A small multi-label audio tagger, trained from scratch: 2800 steps, 1.0 epochs.
Rows from block 13 of a small multi-label audio tagger, named by matrix and row number. Rows with one number belong to one neuron. Each number is 128 + 32 x the weight over its row's rms, rounded and kept within 0 to 255. All counts start at 0. Numbers have three digits each.
After each neuron's rows are labels from the 100 clips, of 14976, where the neuron reaches its highest value: "responds to" is what is common among them. Only what is clearly more common there than usual is listed. The data: single notes of musical instruments (NSynth). In brackets: how many of the 100, against the usual share in percent.
# fc1: MLP up (model.blocks.13.mlp.fc1.weight, 768x192), inputs 144-191
# fc2: MLP down (model.blocks.13.mlp.fc2.weight, 192x768, transposed), outputs 144-191

fc1.370:147100144175132111189087109184098163118145085127112115210166080138084147099171131114135154126125106126141127140144147141145118173155093058142137
fc2.370:181191086112176102145183177088132098161133152106101100123157157091131103132176101104134177127106114126187168132171108132122101074088134133071149
responds to: electronic (73 vs 36.4); organ (46 vs 11.8); guitar (45 vs 13.1)

fc1.471:090132180117118129148121159147155137153126119107186107139171202111144099168162144089056097174082089094097142090124141110112147105151221131110184
fc2.471:157110059137165135096105111198168069137172142098098113108106134171058149152132136144149128135178165122133124166190135132109125105117156149108106
responds to: keyboard (74 vs 15.5); electronic (72 vs 36.4); octave 6 (35 vs 11.7)

fc1.23:184150179148167081164086151157111151183110170154146143135156111121071113194123113112092116138154133166139152151192122207089102133123169127109160
fc2.23:070133079125156111154122141128149119161123128054170153140154203133187042091164172138149138096128124081132128119122083086090164113092072191126155
responds to: electronic (77 vs 36.4); organ (59 vs 11.8); octave 3 (45 vs 17); pitch class: C (30 vs 9.1)

fc1.621:088135126103146113103118147200127134149152155117111139065183132113180077157098113134069106160138120092139150124117112109147185109091199136088110
fc2.621:129139101132123181109148115134090142121100129194083100123122136163050182059171149086137143118098108127155173084120123146085063173089047106167109
responds to: acoustic (80 vs 32.5); octave 4 (40 vs 17.2)

fc1.763:084126144099147149124115094147033096174111193103132142152173146103130056111146102183101106164087104178148142115146108090138074117079176131112161
fc2.763:103185194154097140133114137140159075129092120194136064130074101160139146178104096117111184115109108117176177140119125109105135118113092093120158
responds to: guitar (51 vs 13.1)

fc1.404:171119111148115112073180135081132077180133138151129174070148164153060104178164185096142161108185132154112110118177147109160134082179117131087107
fc2.404:123145105149150116246099152176109140085116118084122139165172142160111152145101085130116112098082143086127132142137094126095112139109137079183147
responds to: synthetic (87 vs 31.1); bass (63 vs 21.8); octave 6 (29 vs 11.7)

fc1.3:151133110084170170117120136139109078088106147115126143109093119098184181083095168102106056165143103120111120144108102163134201096088148139140107
fc2.3:113176115185120124083131103140096163192092131183140114149102181178111079137103054124133190059120156173120134152123155082123097148180141115118110
responds to: guitar (50 vs 13.1); octave 6 (33 vs 11.7)

fc1.424:143176179153181165090118153134138111138137119069102200147107161073177100143184087099058107190120151164122135118043118142111152146139153167151126
fc2.424:137074069111126117118157087111161141139063106122078147131159124180119172122128185134141167139137174122134135186179119104179060133134090203114173
responds to: brass (47 vs 5.6); octave 3 (39 vs 17)

fc1.156:176095133164171147149115092133086173157142117139111155075132183130106133108159115162119098161137125152135154125159100157114172165176190097131141
fc2.156:133149141093107119101165090135091116127112094096145087180156068108104056100124132122156185089096127064116221145072147095121068132087138150114141
responds to: keyboard (34 vs 15.5)

fc1.480:083144088105073129158107130190181153160136120118111093124159114118080089079105162099082102132155067148178147091077090164109102142128150133103167
fc2.480:099189179126243100114130117170093116108136070122158116121126068123127163144149094113106157129102138112080113142183110143135090171123123114094118
responds to: acoustic (99 vs 32.5); string (74 vs 6.4); octave 4 (55 vs 17.2)

fc1.453:166094120152121128166098118095113101157086108157152151129151166103137120125133084083119101101132138060161165149012129161104180093150150140103128
fc2.453:053143158174161092069163133123127139143111155147124098094170164110099098093127162140125119154120097144090131117124132107160127184057172081110089
responds to: synthetic (67 vs 31.1); octave 6 (40 vs 11.7); mallet (33 vs 10.8)

fc1.7:117142138126153120091191155148135083057122173141132163130174110130108113148124127182174122117105195100164173090112131072077176077138101200126092
fc2.7:103146111172129186161129102131105089145113112149108095151143139131120119079075185158123150137134074135110108083073127126124110133085102112121152
responds to: acoustic (96 vs 32.5); octave 5 (38 vs 16.2); mallet (32 vs 10.8)

fc1.324:110131172077179126190111180168115094131158133114127095135155112132141075080094133105116116131193121171074096120122156072140110117145101078152096
fc2.324:119125074169119091088212062092140128125117124151156173112148160108091173164149168126123140116145134114178189131080148164126131174118157096112167
responds to: pitch class D# (26 vs 8.3)

fc1.595:110103153105172097108123142132116136141173097127115180074220123107126129108133141186144187158193103118148134136113127102130139134138157130186163
fc2.595:121206119141133146088176159080115159136092177212134075091092149141140121127155186106078125109119132090106168117130134150118132101141134128082094
responds to: acoustic (71 vs 32.5); octave 1 (52 vs 12.1); octave 2 (40 vs 14.2); brass (32 vs 5.6)

fc1.135:112149162113157169108121136156151098176127118142144142207135096145093155118115089155133153133134087098145149120112088082128079147134106093102123
fc2.135:100114135101131112089146121124150150126123185151097111136165193123067064163108102147135199154123133138098148071169137144149106166169136138072089
responds to: guitar (63 vs 13.1)

fc1.420:154099140120128103145096140142148134135111121123068143069147141168156128089137126140102150088184105165112092154110113121223129078160146120105159
fc2.420:149172138076143168124062193088093154108148176076106113162199129086134062168114110107133189100094095083124144148119088107121113101103125133058142
responds to: guitar (44 vs 13.1); octave 4 (43 vs 17.2)

fc1.534:156123116103168131068161088168170132161153152100126163067167122160168121090101120171157091144138106137092085167095130151100063092121153138101065
fc2.534:102140136170161175180097132081131078116107109138170100104096093128077145113163096130067166082165151073104166130147165088122098150100106074122121
responds to: acoustic (93 vs 32.5); brass (82 vs 5.6); octave 1 (63 vs 12.1)

fc1.8:162105162141135108134130094140124163109149211204156131146074120153107161148131082182087075157134107160101139152128099144175160077068135150076100
fc2.8:125156110117142148138148122130095087155088094112118150111200107070134115125083137134086176111116149113160141135101092127111113143176136100149155
responds to: keyboard (40 vs 15.5); octave 3 (36 vs 17)

fc1.409:078187119183099095153161148111145165127114105162129082152113128162083149142195125129125158081169102130158144118086096167149110135104194212153179
fc2.409:168133124096096155173100098153156126140086105117065127077198193145121124135218103090123108131129152139100127145132093117177110099099162120128119
responds to: electronic (96 vs 36.4); organ (92 vs 11.8); octave 4 (65 vs 17.2); pitch class: B (25 vs 8.6)

fc1.735:156110093109148122125128064168144115075082125143132139160159136150112133155157163115100120150091134144061097075112118105126080108152150121103115
fc2.735:148111140128095113111127155147082135068124077112116187076160110144174131115097151163169132134134112103186144109167157168130166189137120119140138
responds to: pitch class E (67 vs 8.2); octave 3 (43 vs 17); note: E3 (35 vs 1.5)

fc1.168:145163181160163127061141120149063101160104114153097146118123094055103147105145145077141046159134132128179114066182089156162127125118152135060175
fc2.168:106140104106128104157133148110178134120129101103099042099104174167145132110133145048108149117170158084096149160085138119110139161161156123200085
responds to: synthetic (80 vs 31.1); octave 6 (42 vs 11.7); octave 7 (34 vs 7.9); vocal (27 vs 4.7)

fc1.91:134122146112076173144122053168126153092122102113181161109124063091128152161109124151120202152111136061121123107125213116106078131103136156099125
fc2.91:118121159114166135143141134111108098132095130149111122131128160121183164130126102150126063166081119132116155098159126143192169169195112184200141
responds to: pitch class E (45 vs 8.2); octave 3 (36 vs 17)

fc1.313:132145106150165128076190121098087123121084087094102119157174187108134078120135186149094116069149093138062119142145136153122136106110105065158175
fc2.313:118080119137105196107150158154167156161127146069140084083142171122118146131065140136112158104098174126108125172204160138084125091173143132182127
responds to: pitch class D# (71 vs 8.3); octave 3 (71 vs 17); note: D#3 (56 vs 1.2)

fc1.432:161134112151151132222123117093172105171101107137182128171161179127154151110080125162061148115168135120088178140098117142156123146151117150112165
fc2.432:129109165153109133115126124165120091143108122118115087168086140127109146086135127063130077154074060141155160149133103129114077121094141108145106
responds to: electronic (74 vs 36.4); guitar (51 vs 13.1); octave 4 (45 vs 17.2); octave 3 (43 vs 17)

fc1.372:126147144137118120107090096130130107160173159200157125146174110116138124103140142157136144164094079119088111133131120104089100111196136079134152
fc2.372:121118135132192123120126096115150152111101130137178031160124129198128091149114096104139143180110112114147167116122117107094129137094139184110113
responds to: electronic (97 vs 36.4); organ (83 vs 11.8); pitch class B (33 vs 8.6)

fc1.0:119124103101121148102127143189121138122100193139180188089132145138147156094116096063086091074093120149125106140122155102078093130117078131087142
fc2.0:149173112098062171173200120110103091112208122119123149158136102121127100168131120136156168175103097158170101083160152152161145109194145129133130
responds to: pitch class E (96 vs 8.2); note: E4 (34 vs 1.4); organ (33 vs 11.8); note: E3 (27 vs 1.5)

fc1.740:112071156167176100118051156125129180114091181126141154137182157036130149151137125136145164072100125123161166150120094105110173136089166112121164
fc2.740:144121087121030159099126106088128136104161105149082113149106086144145185165125167114077134081166210161104084112171092145104098170162104117164124
responds to: pitch class C# (65 vs 8.3); pitch class: F# (34 vs 7.7); note: F#3 (29 vs 1.5); note: C#4 (28 vs 1.5)

fc1.42:179130156153115136038134120125106135146121084178085118094150118175133132147174175205177119166134140076178117183140138153118141185152137100192181
fc2.42:095066135146156070164111119147122086118103178118127111192194114099117096115067086100147131125090145115075133138096111156126150114138134075143133
responds to: electronic (87 vs 36.4); octave 2 (48 vs 14.2)

fc1.762:141124119174174150096143104097138118156172130195103137121160147107082090117111132188130169164095207148215125187129169146113167104110097139159187
fc2.762:063149084127112115182160100125153088051146093106129128147178129149178144145119111090123089129131025117064117082152090047117105129119097100123092
responds to: keyboard (54 vs 15.5); octave 1 (29 vs 12.1)

fc1.306:177120097092144171149129117150147065132160118139182123118099152129086139110162168108139102157115109143163180090056148073082136165108165145153072
fc2.306:098135118129109095162129137085095160153076138127108091096100175121157131141102112069139159117104130085123167156138064169134094214143151124153155
responds to: brass (35 vs 5.6); vocal (28 vs 4.7)

fc1.68:118104089172121143085166158168096089141130156195084153143104049143156144177122194153094152107129114158184104118085159159138151070085137104104119
fc2.68:087178190071137101120133118151173120106188057091198092130129140136131128149158120120116136170170090151096111123139208145072118140132112143163113
responds to: octave 2 (57 vs 14.2); octave 1 (35 vs 12.1); pitch class C (25 vs 9.1)

fc1.175:096102095188176127075068095141156138185131128150097120155209106116167112144079155139120120168106102114181112150102154104114113156120115107119125
fc2.175:108162124188166181140135122125146124122157139121091106123107139139100231150152170106112131112151108110118083184099171141133172114042135113138087
responds to: pitch class C# (100 vs 8.3); octave 4 (56 vs 17.2); note: C#4 (56 vs 1.5); note: C#3 (28 vs 1.4)

fc1.546:167167163125123080097095149150119146178110123124139152110096104123135130132096194087149173086105142162083179054123156103108119121160118181095057
fc2.546:195115168102109117133131161140128132140166147145099076170172143135127128097164123087175101116144138120069134114148120149179149093171191120142121
responds to: pitch class D# (78 vs 8.3); octave 4 (67 vs 17.2); note: D#4 (58 vs 1.5)

fc1.170:129156159162160169078096148085137068085084131140113134169194108101145083079087082148124162155139096128143115111097135161098111132178147118100109
fc2.170:118144124073104155159144099069137138100117145183202145126196149133080134123130142123121087142127066104122093130171131092112155148145080118095190
responds to: pitch class E (65 vs 8.2); octave 4 (47 vs 17.2); note: E3 (28 vs 1.5)

fc1.178:162110171162144129054150117145175170137190102175096097085150149132135112111110113103110142076148120140162127126128116141128149121199115153123093
fc2.178:104058139107139097123124156107116058104100177171176192130114124116104147189172150143099129134132088110103117151155150105115095165158169110065131
responds to: electronic (90 vs 36.4); organ (69 vs 11.8); octave 5 (44 vs 16.2); note: F5 (27 vs 1.4)

fc1.682:144130099101125166104079123147106085131078157081118156142134139099098115115137126104120133183156134125125145153129077080228149118125087129121228
fc2.682:181129164152125109089160074081116148150164079196125139093126057110101184151074125144169091128146121093134137105122178143108168140126133098115096
responds to: octave 2 (49 vs 14.2); brass (36 vs 5.6)

fc1.538:081134141078158139099178078125181173145140157107088100119124088149121112104153169138189150159133113182169030122153138123186138129122129071158141
fc2.538:120117145182120098126076136122086134094098145097178118120131137107103157143159137134118135100113050136112118083125131131100096115146109149098074
responds to: keyboard (50 vs 15.5); octave 2 (38 vs 14.2); octave 1 (35 vs 12.1)

fc1.761:114074097101137075148156138117168173194148154171135142125144170067109087106131165142071095092140100106174064110191091100143123131081186052144135
fc2.761:106104156140057174140121121118134125119117099110140114103152095090162176100121129150144186134127152122092034136166192165149134136145124135154150
responds to: pitch class C# (84 vs 8.3); octave 3 (73 vs 17); note: C#3 (60 vs 1.4)

fc1.468:149103070158106152111138150126136157135166123170132174043112072136106204139108108184144154166132107160196118206124117181175119122069095182085136
fc2.468:102179179117142091144090166101096068143116122103101110158142102104123070107141139096113141112128138140181102060167168138141175145150122123147133
responds to: keyboard (58 vs 15.5)

fc1.110:123120187107126094037118143120129176113148115130146107133182146148076134109117161075110151095114160133083175115177124114161100055107139117183128
fc2.110:178112172177108127101097087120165143140113085123056079136182102143140160110152181128124102106122159134102087148181188164152169105118099110137158
responds to: pitch class D# (69 vs 8.3); note: D#4 (38 vs 1.5); note: D#3 (30 vs 1.2); note: G3 (26 vs 1.5)

fc1.418:118064103092080095107164172106099104151134123108164084154161151112118107160086085097130104139118183120175153107104145132097082181148129077125149
fc2.418:153103101108173173153092126143174144130099117186071110179091115153148179078105095177109116192159143115063083041170167124110125070174145127156147
responds to: brass (31 vs 5.6); synth lead (25 vs 3)

fc1.299:126139149134116122111146140157127130126120144185182156155159171184125111154050159126161114136139054139162107176120120193100128123146184103098115
fc2.299:184141139137073187140158130100117072111056118048206162080120110155139214068149117074138144120088130149134063124129201104111117126113040166105195
responds to: pitch class E (98 vs 8.2); octave 3 (50 vs 17); note: E3 (50 vs 1.5); note: E4 (27 vs 1.4)

fc1.422:159151074116120148106113111165106130108135201190125174187185127159153137149128145100157138113092119136130097109090150180089076161159105144118129
fc2.422:131110140136075167149151135045135139097092097107181106105162139161135123092111130133102151129112114092120045151126151108109157114134176164094143
responds to: pitch class E (100 vs 8.2); octave 3 (62 vs 17); note: E3 (62 vs 1.5)

fc1.6:099149102122022137123115136167168096138113080116165146116204143198162138177105143136110051110111088124180103122110137128106141154082065137176132
fc2.6:157117144142141122120157156101073122136146140124116116084100147066108140090101149158128167122129162134074110153109135179163090089189150098099101
responds to: pitch class D# (37 vs 8.3); octave 3 (37 vs 17); brass (36 vs 5.6)