Weights of a small multi-label audio tagger: norm rmsnorm.
Rows from block 2 of a small multi-label audio tagger, named by matrix and row number. Rows with one number belong to one neuron. Each number is 200 + 40 x the weight over its row's rms, rounded and kept within 0 to 999. All counts start at 0. After the name is the row's rms in percent of the matrix's.
After each neuron's rows are labels from the 100 clips, of 14976, where the neuron reaches its highest value: "strongest on" is what is common among them. Only what is clearly more common there than usual is listed. The data: single notes of musical instruments (NSynth).
# fc1: MLP up (model.blocks.2.mlp.fc1.weight, 768x192), inputs 64-127
# fc2: MLP down (model.blocks.2.mlp.fc2.weight, 192x768, transposed), outputs 64-127

fc1.151,092,187,184,213,242,200,140,132,253,186,200,172,240,179,114,238,230,239,183,237,183,237,130,207,217,172,230,243,185,123,235,190,162,165,126,235,181,164,129,205,155,174,234,199,234,161,196,249,169,193,241,255,171,158,210,150,197,279,168,153,175,157,124,210,278
fc2.151,103,245,178,157,171,166,224,218,221,199,151,179,150,222,277,196,201,205,180,219,170,151,221,159,259,225,215,233,210,277,182,224,229,287,175,198,256,203,211,196,206,186,217,201,229,181,219,220,225,203,254,209,226,162,183,296,191,151,261,215,220,186,207,195,165
strongest on: octave 5; pitch class F#; note: F#5

fc1.587,107,209,219,273,205,156,116,172,267,155,141,220,180,192,210,311,230,189,250,172,265,148,239,204,261,175,149,240,149,187,193,211,169,162,253,225,238,160,170,201,173,246,218,228,240,203,234,239,158,167,250,137,222,142,198,236,189,214,166,162,145,205,191,179,187
fc2.587,098,149,191,232,207,244,227,159,133,218,216,203,164,205,248,155,140,212,143,205,156,178,160,184,134,204,218,204,302,168,195,170,219,195,200,266,187,268,221,164,253,131,255,205,226,243,186,155,197,151,137,212,216,159,273,219,178,164,145,209,176,209,209,185,160
strongest on: octave 1; bass; octave 0

fc1.84,112,127,207,259,153,143,161,164,237,210,191,202,194,229,229,205,204,215,248,157,234,177,226,180,207,202,206,237,248,237,272,262,260,196,205,218,213,275,164,156,192,215,218,227,218,200,280,140,222,157,292,185,203,230,115,154,184,254,188,192,193,224,167,120,261
fc2.84,102,202,190,259,148,212,238,221,167,79,230,169,237,235,132,277,224,225,191,164,224,160,189,231,205,186,175,224,210,146,192,202,163,269,166,186,231,172,184,169,173,192,150,143,209,251,89,249,199,218,251,262,233,216,120,226,216,261,211,146,195,172,160,207,210
strongest on: octave 5; pitch class A; note: A5

fc1.433,079,187,197,187,174,191,237,297,277,206,131,176,212,221,152,168,209,263,199,201,172,174,148,263,257,214,230,205,211,215,203,190,234,228,157,148,182,253,166,161,179,173,202,181,157,240,228,158,128,208,147,169,140,181,236,266,246,159,180,144,215,210,193,224,193
fc2.433,080,235,186,248,281,227,165,106,236,167,169,226,212,221,200,232,225,160,148,201,176,229,207,188,199,156,230,173,200,194,218,109,269,240,208,217,131,151,186,174,268,230,206,186,271,248,270,192,235,131,223,297,227,182,232,147,243,230,151,228,152,209,173,128,193
strongest on: synthetic; bass; octave 1; octave 0

fc1.268,085,191,171,242,188,211,117,253,147,154,162,251,128,231,165,152,197,218,288,203,183,202,192,228,214,195,169,198,185,278,151,258,248,162,176,185,134,208,218,188,250,188,220,328,219,220,209,218,138,225,226,192,193,197,190,128,127,169,161,207,241,238,193,189,160
fc2.268,084,234,186,181,250,198,202,155,233,132,240,195,204,220,208,162,157,180,251,203,154,181,163,214,189,237,219,204,192,204,236,162,217,267,184,185,209,185,188,212,157,158,178,198,235,224,228,269,157,212,219,218,130,124,282,218,196,190,181,239,101,191,170,178,263
strongest on: electronic; bass; guitar

fc1.416,100,232,199,185,142,237,157,197,157,216,245,180,182,150,211,182,238,183,149,205,228,229,246,248,186,184,130,181,204,237,147,207,212,200,148,190,248,254,138,207,223,204,143,201,218,245,274,189,146,148,193,226,225,185,210,196,215,238,183,178,186,212,153,245,181
fc2.416,098,186,206,197,177,148,202,203,267,204,188,227,227,266,223,171,167,221,169,185,152,239,221,133,232,154,213,188,214,213,290,180,190,185,221,236,212,121,264,246,218,226,201,134,220,108,131,179,258,216,197,243,191,208,154,275,116,261,192,183,220,265,238,250,220
strongest on: electronic; organ; pitch class D#

fc1.358,106,196,134,194,153,259,167,180,236,179,119,266,177,240,236,240,208,217,166,219,181,166,217,124,126,184,273,318,143,142,171,223,207,200,241,202,210,139,248,272,263,205,178,264,152,188,203,188,165,216,171,157,213,219,146,210,154,194,111,163,208,216,174,119,247
fc2.358,093,201,146,224,207,116,145,237,196,217,210,185,236,103,171,265,190,210,266,253,213,157,165,157,225,212,123,226,162,247,284,230,183,160,182,158,108,191,231,150,133,249,214,206,209,168,149,260,273,171,217,242,98,142,155,193,268,204,187,194,211,223,175,181,236
strongest on: synthetic

fc1.52,100,289,233,215,205,168,218,220,210,276,156,159,290,187,198,187,204,223,246,121,216,208,199,115,224,173,162,217,226,182,191,199,220,258,173,154,240,192,193,254,204,204,196,231,229,201,229,223,180,188,189,147,165,215,178,212,199,176,186,262,145,180,259,195,201
fc2.52,092,192,238,204,155,143,217,193,222,195,129,225,196,206,226,198,215,184,118,275,170,206,138,294,191,201,203,232,151,127,219,225,216,186,245,213,203,198,199,147,222,289,275,268,267,160,215,221,226,174,178,241,206,219,199,204,173,193,200,216,258,204,143,197,167
strongest on: synthetic; bass; octave 7

fc1.328,095,233,162,238,200,213,211,185,205,309,227,227,251,194,281,201,258,247,252,211,196,194,214,156,265,193,251,256,230,186,181,241,190,211,186,142,223,218,252,226,225,228,170,204,156,194,171,209,172,188,239,276,274,221,244,145,196,193,212,181,250,257,150,180,236
fc2.328,094,177,211,237,136,206,222,253,189,234,223,153,159,213,227,227,215,242,139,206,197,216,214,219,222,190,200,148,173,243,184,240,210,279,178,196,158,219,215,206,242,226,221,229,232,297,146,202,162,217,222,155,195,195,194,181,226,208,167,158,173,243,183,212,152
strongest on: octave 1

fc1.623,079,272,128,258,241,207,195,286,207,159,247,188,192,235,267,160,170,213,232,195,242,245,195,221,273,236,172,166,203,148,156,270,175,178,235,252,182,147,249,216,201,209,298,218,221,196,164,192,169,138,160,213,159,192,286,177,218,204,294,206,217,207,164,212,182
fc2.623,087,194,215,169,308,224,133,187,239,265,224,243,168,211,227,198,238,192,194,259,219,200,204,134,183,190,173,272,203,249,202,227,195,200,166,177,237,234,230,255,191,160,145,194,218,210,173,158,180,185,203,173,139,187,227,242,155,249,184,209,161,223,225,149,168
strongest on: octave 5; keyboard; pitch class B; note: B5

fc1.590,090,168,194,131,221,189,262,198,176,195,184,183,180,143,152,216,191,226,168,187,215,223,207,222,213,165,211,172,225,152,185,190,283,255,214,237,263,172,149,191,113,179,225,289,213,196,202,201,163,199,194,260,146,260,283,234,232,198,228,165,218,142,199,241,220
fc2.590,090,212,191,132,194,173,130,230,239,173,215,161,196,174,223,253,203,219,206,274,104,169,203,213,206,173,154,236,236,232,211,219,202,264,195,194,204,261,207,168,289,249,209,201,205,198,191,263,240,223,183,214,235,161,152,206,249,251,156,224,220,291,279,234,172
strongest on: octave 5

fc1.669,097,173,211,152,267,157,236,213,238,210,237,166,145,237,212,270,252,152,187,223,224,141,186,153,204,187,245,185,216,221,238,184,151,240,222,191,201,327,78,99,214,213,138,142,214,162,205,203,246,247,247,153,218,176,196,156,188,219,191,148,231,206,216,177,239
fc2.669,099,155,226,251,176,207,208,176,210,252,247,286,268,187,173,165,264,233,133,244,134,176,133,174,267,243,185,196,235,238,191,163,202,199,180,196,171,235,238,187,225,182,259,225,147,218,148,200,126,119,265,232,149,140,209,146,132,174,208,248,184,239,271,153,176
strongest on: octave 4; pitch class B; note: B4

fc1.359,095,215,208,182,227,233,81,183,180,214,193,225,233,245,261,196,161,102,217,306,205,174,211,217,181,169,186,161,145,250,190,157,149,217,199,256,249,198,241,117,259,213,215,208,190,160,214,220,172,263,157,140,228,134,143,175,160,155,178,201,196,141,256,254,192
fc2.359,098,156,141,225,175,216,265,208,206,144,108,171,204,231,147,209,196,159,171,209,215,214,160,236,184,188,114,211,205,161,214,209,175,189,250,239,193,194,150,191,194,263,286,126,206,211,199,254,201,267,194,252,259,193,254,191,239,169,158,127,201,236,239,229,171
strongest on: electronic; organ; pitch class B

fc1.462,098,181,169,153,253,167,155,230,175,219,258,206,200,179,226,208,199,262,173,287,174,228,163,243,197,178,168,184,176,120,236,191,224,206,236,172,193,211,142,174,238,197,286,267,265,155,172,203,147,131,224,224,222,151,280,218,194,167,228,242,219,104,143,230,168
fc2.462,094,163,208,229,247,208,180,169,205,215,198,191,167,308,207,246,139,170,241,174,193,233,212,167,288,185,240,259,201,201,129,157,199,175,170,248,229,186,189,202,174,165,167,170,145,201,131,226,152,306,226,106,244,248,206,252,179,231,222,219,239,220,187,164,208
strongest on: electronic; organ; octave 1

fc1.727,084,205,196,145,205,98,185,207,235,178,228,232,201,217,202,187,194,210,234,209,231,263,194,240,119,176,267,175,160,167,234,197,198,182,146,200,277,291,239,187,212,245,197,183,192,180,168,291,191,227,171,243,267,156,198,219,278,198,210,242,177,177,289,226,244
fc2.727,085,199,201,198,161,234,150,220,167,213,169,214,216,205,180,152,181,207,162,262,154,202,162,192,206,244,139,192,194,269,169,159,124,172,224,124,162,169,204,195,220,269,258,177,162,211,255,227,238,251,181,188,205,193,176,146,194,235,99,168,183,196,129,178,198
strongest on: electronic; bass; octave 1

fc1.330,083,253,150,204,218,122,178,245,168,228,187,231,87,238,166,237,186,129,237,202,247,125,195,263,212,251,202,178,180,206,218,175,166,179,110,158,136,215,184,129,154,187,117,238,274,200,144,279,124,202,198,263,222,307,175,236,146,210,203,243,206,183,229,189,179
fc2.330,090,182,174,179,183,236,89,200,222,214,259,230,239,265,160,230,185,217,201,116,209,250,143,216,193,197,198,220,221,166,205,159,175,185,238,244,249,162,241,339,212,226,191,197,197,198,182,202,171,251,217,185,215,137,165,164,225,203,211,147,143,209,191,216,205
strongest on: synthetic; bass; octave 7

fc1.428,072,236,172,209,175,203,254,142,244,244,233,179,187,261,223,142,158,184,230,275,91,243,159,207,267,201,186,170,193,246,203,207,146,200,123,110,217,237,197,214,168,174,232,152,189,229,225,235,220,146,159,204,227,182,235,157,175,170,200,219,181,173,165,211,155
fc2.428,068,287,156,231,161,161,181,247,165,213,264,169,230,206,233,180,206,261,212,233,223,221,246,225,237,145,211,178,142,175,180,189,209,210,183,212,194,177,170,146,258,213,145,200,250,212,168,166,241,164,279,236,213,192,199,225,270,152,274,226,202,243,284,278,181
strongest on: octave 4

fc1.440,109,225,243,189,176,267,189,226,258,233,132,244,226,219,192,258,233,136,191,180,236,186,243,208,175,174,171,99,234,187,146,239,215,230,158,198,206,188,244,169,215,212,209,129,158,257,182,205,234,184,189,217,191,145,196,254,325,213,171,228,189,207,214,218,190
fc2.440,107,210,255,171,174,170,190,196,162,186,140,164,217,112,168,254,178,196,233,165,163,202,204,181,194,257,278,242,233,161,231,213,138,130,177,179,207,177,194,199,161,239,195,199,202,166,209,335,126,232,161,229,222,211,186,138,190,187,117,165,161,242,130,166,201
strongest on: octave 1; bass

fc1.279,133,167,230,222,234,164,213,213,240,220,179,214,208,201,209,216,197,197,169,200,208,240,268,190,191,159,232,248,281,197,187,167,201,147,146,203,219,128,147,269,122,145,252,161,164,205,257,253,273,187,207,137,194,173,222,170,249,157,154,219,169,185,189,144,235
fc2.279,126,214,257,220,202,160,246,167,189,153,213,191,197,274,199,237,205,214,187,193,270,117,163,237,151,225,216,186,154,166,213,177,267,227,184,226,200,281,167,205,198,163,166,173,290,240,192,128,188,178,172,227,202,241,195,210,248,241,265,270,230,207,269,167,223
strongest on: synthetic; bass

fc1.572,088,237,236,238,184,145,243,209,266,269,157,180,240,181,236,255,188,147,239,188,248,236,198,171,150,239,227,183,161,263,273,151,241,205,218,199,189,220,205,195,217,189,241,221,188,213,139,185,247,222,254,191,250,179,271,217,134,197,173,219,218,169,234,236,256
fc2.572,082,143,173,163,162,250,231,195,183,246,228,220,237,221,176,211,213,189,202,173,227,210,230,201,277,219,219,124,229,183,197,238,184,219,331,213,141,213,153,183,238,94,183,234,216,216,245,200,204,185,204,165,269,253,189,215,230,225,220,172,153,142,225,196,211
strongest on: octave 4; pitch class A#; note: A#4

fc1.2,086,214,167,253,189,163,184,166,194,231,268,152,215,279,196,205,214,206,208,212,189,241,162,177,234,230,232,245,179,253,118,143,265,160,157,150,200,227,225,184,198,128,178,170,194,223,181,121,249,187,153,158,176,190,117,193,176,181,236,160,232,186,211,212,157
fc2.2,091,145,183,165,154,185,184,232,154,186,144,248,127,192,208,120,180,219,173,101,182,163,177,156,154,139,197,183,243,185,273,237,181,178,195,187,295,185,177,192,176,224,215,230,177,224,223,201,205,149,249,162,212,281,258,183,279,174,226,234,212,257,185,208,181
strongest on: octave 5; pitch class A; note: A5; pitch class C

fc1.99,102,102,243,112,180,272,225,193,226,235,200,167,171,131,204,150,197,248,226,121,234,130,249,188,271,197,205,242,303,160,218,131,160,214,227,203,195,212,189,249,181,207,172,201,132,196,266,223,218,229,200,160,211,232,182,184,163,216,177,183,161,211,269,216,267
fc2.99,096,184,129,210,199,234,205,215,212,197,218,226,189,233,154,220,180,69,151,210,205,177,193,194,216,211,244,114,216,241,202,150,237,162,220,228,227,200,107,183,259,244,269,112,185,173,232,225,203,197,184,258,223,263,199,193,177,223,230,184,157,162,222,195,179
strongest on: synthetic; guitar; octave 7; octave 6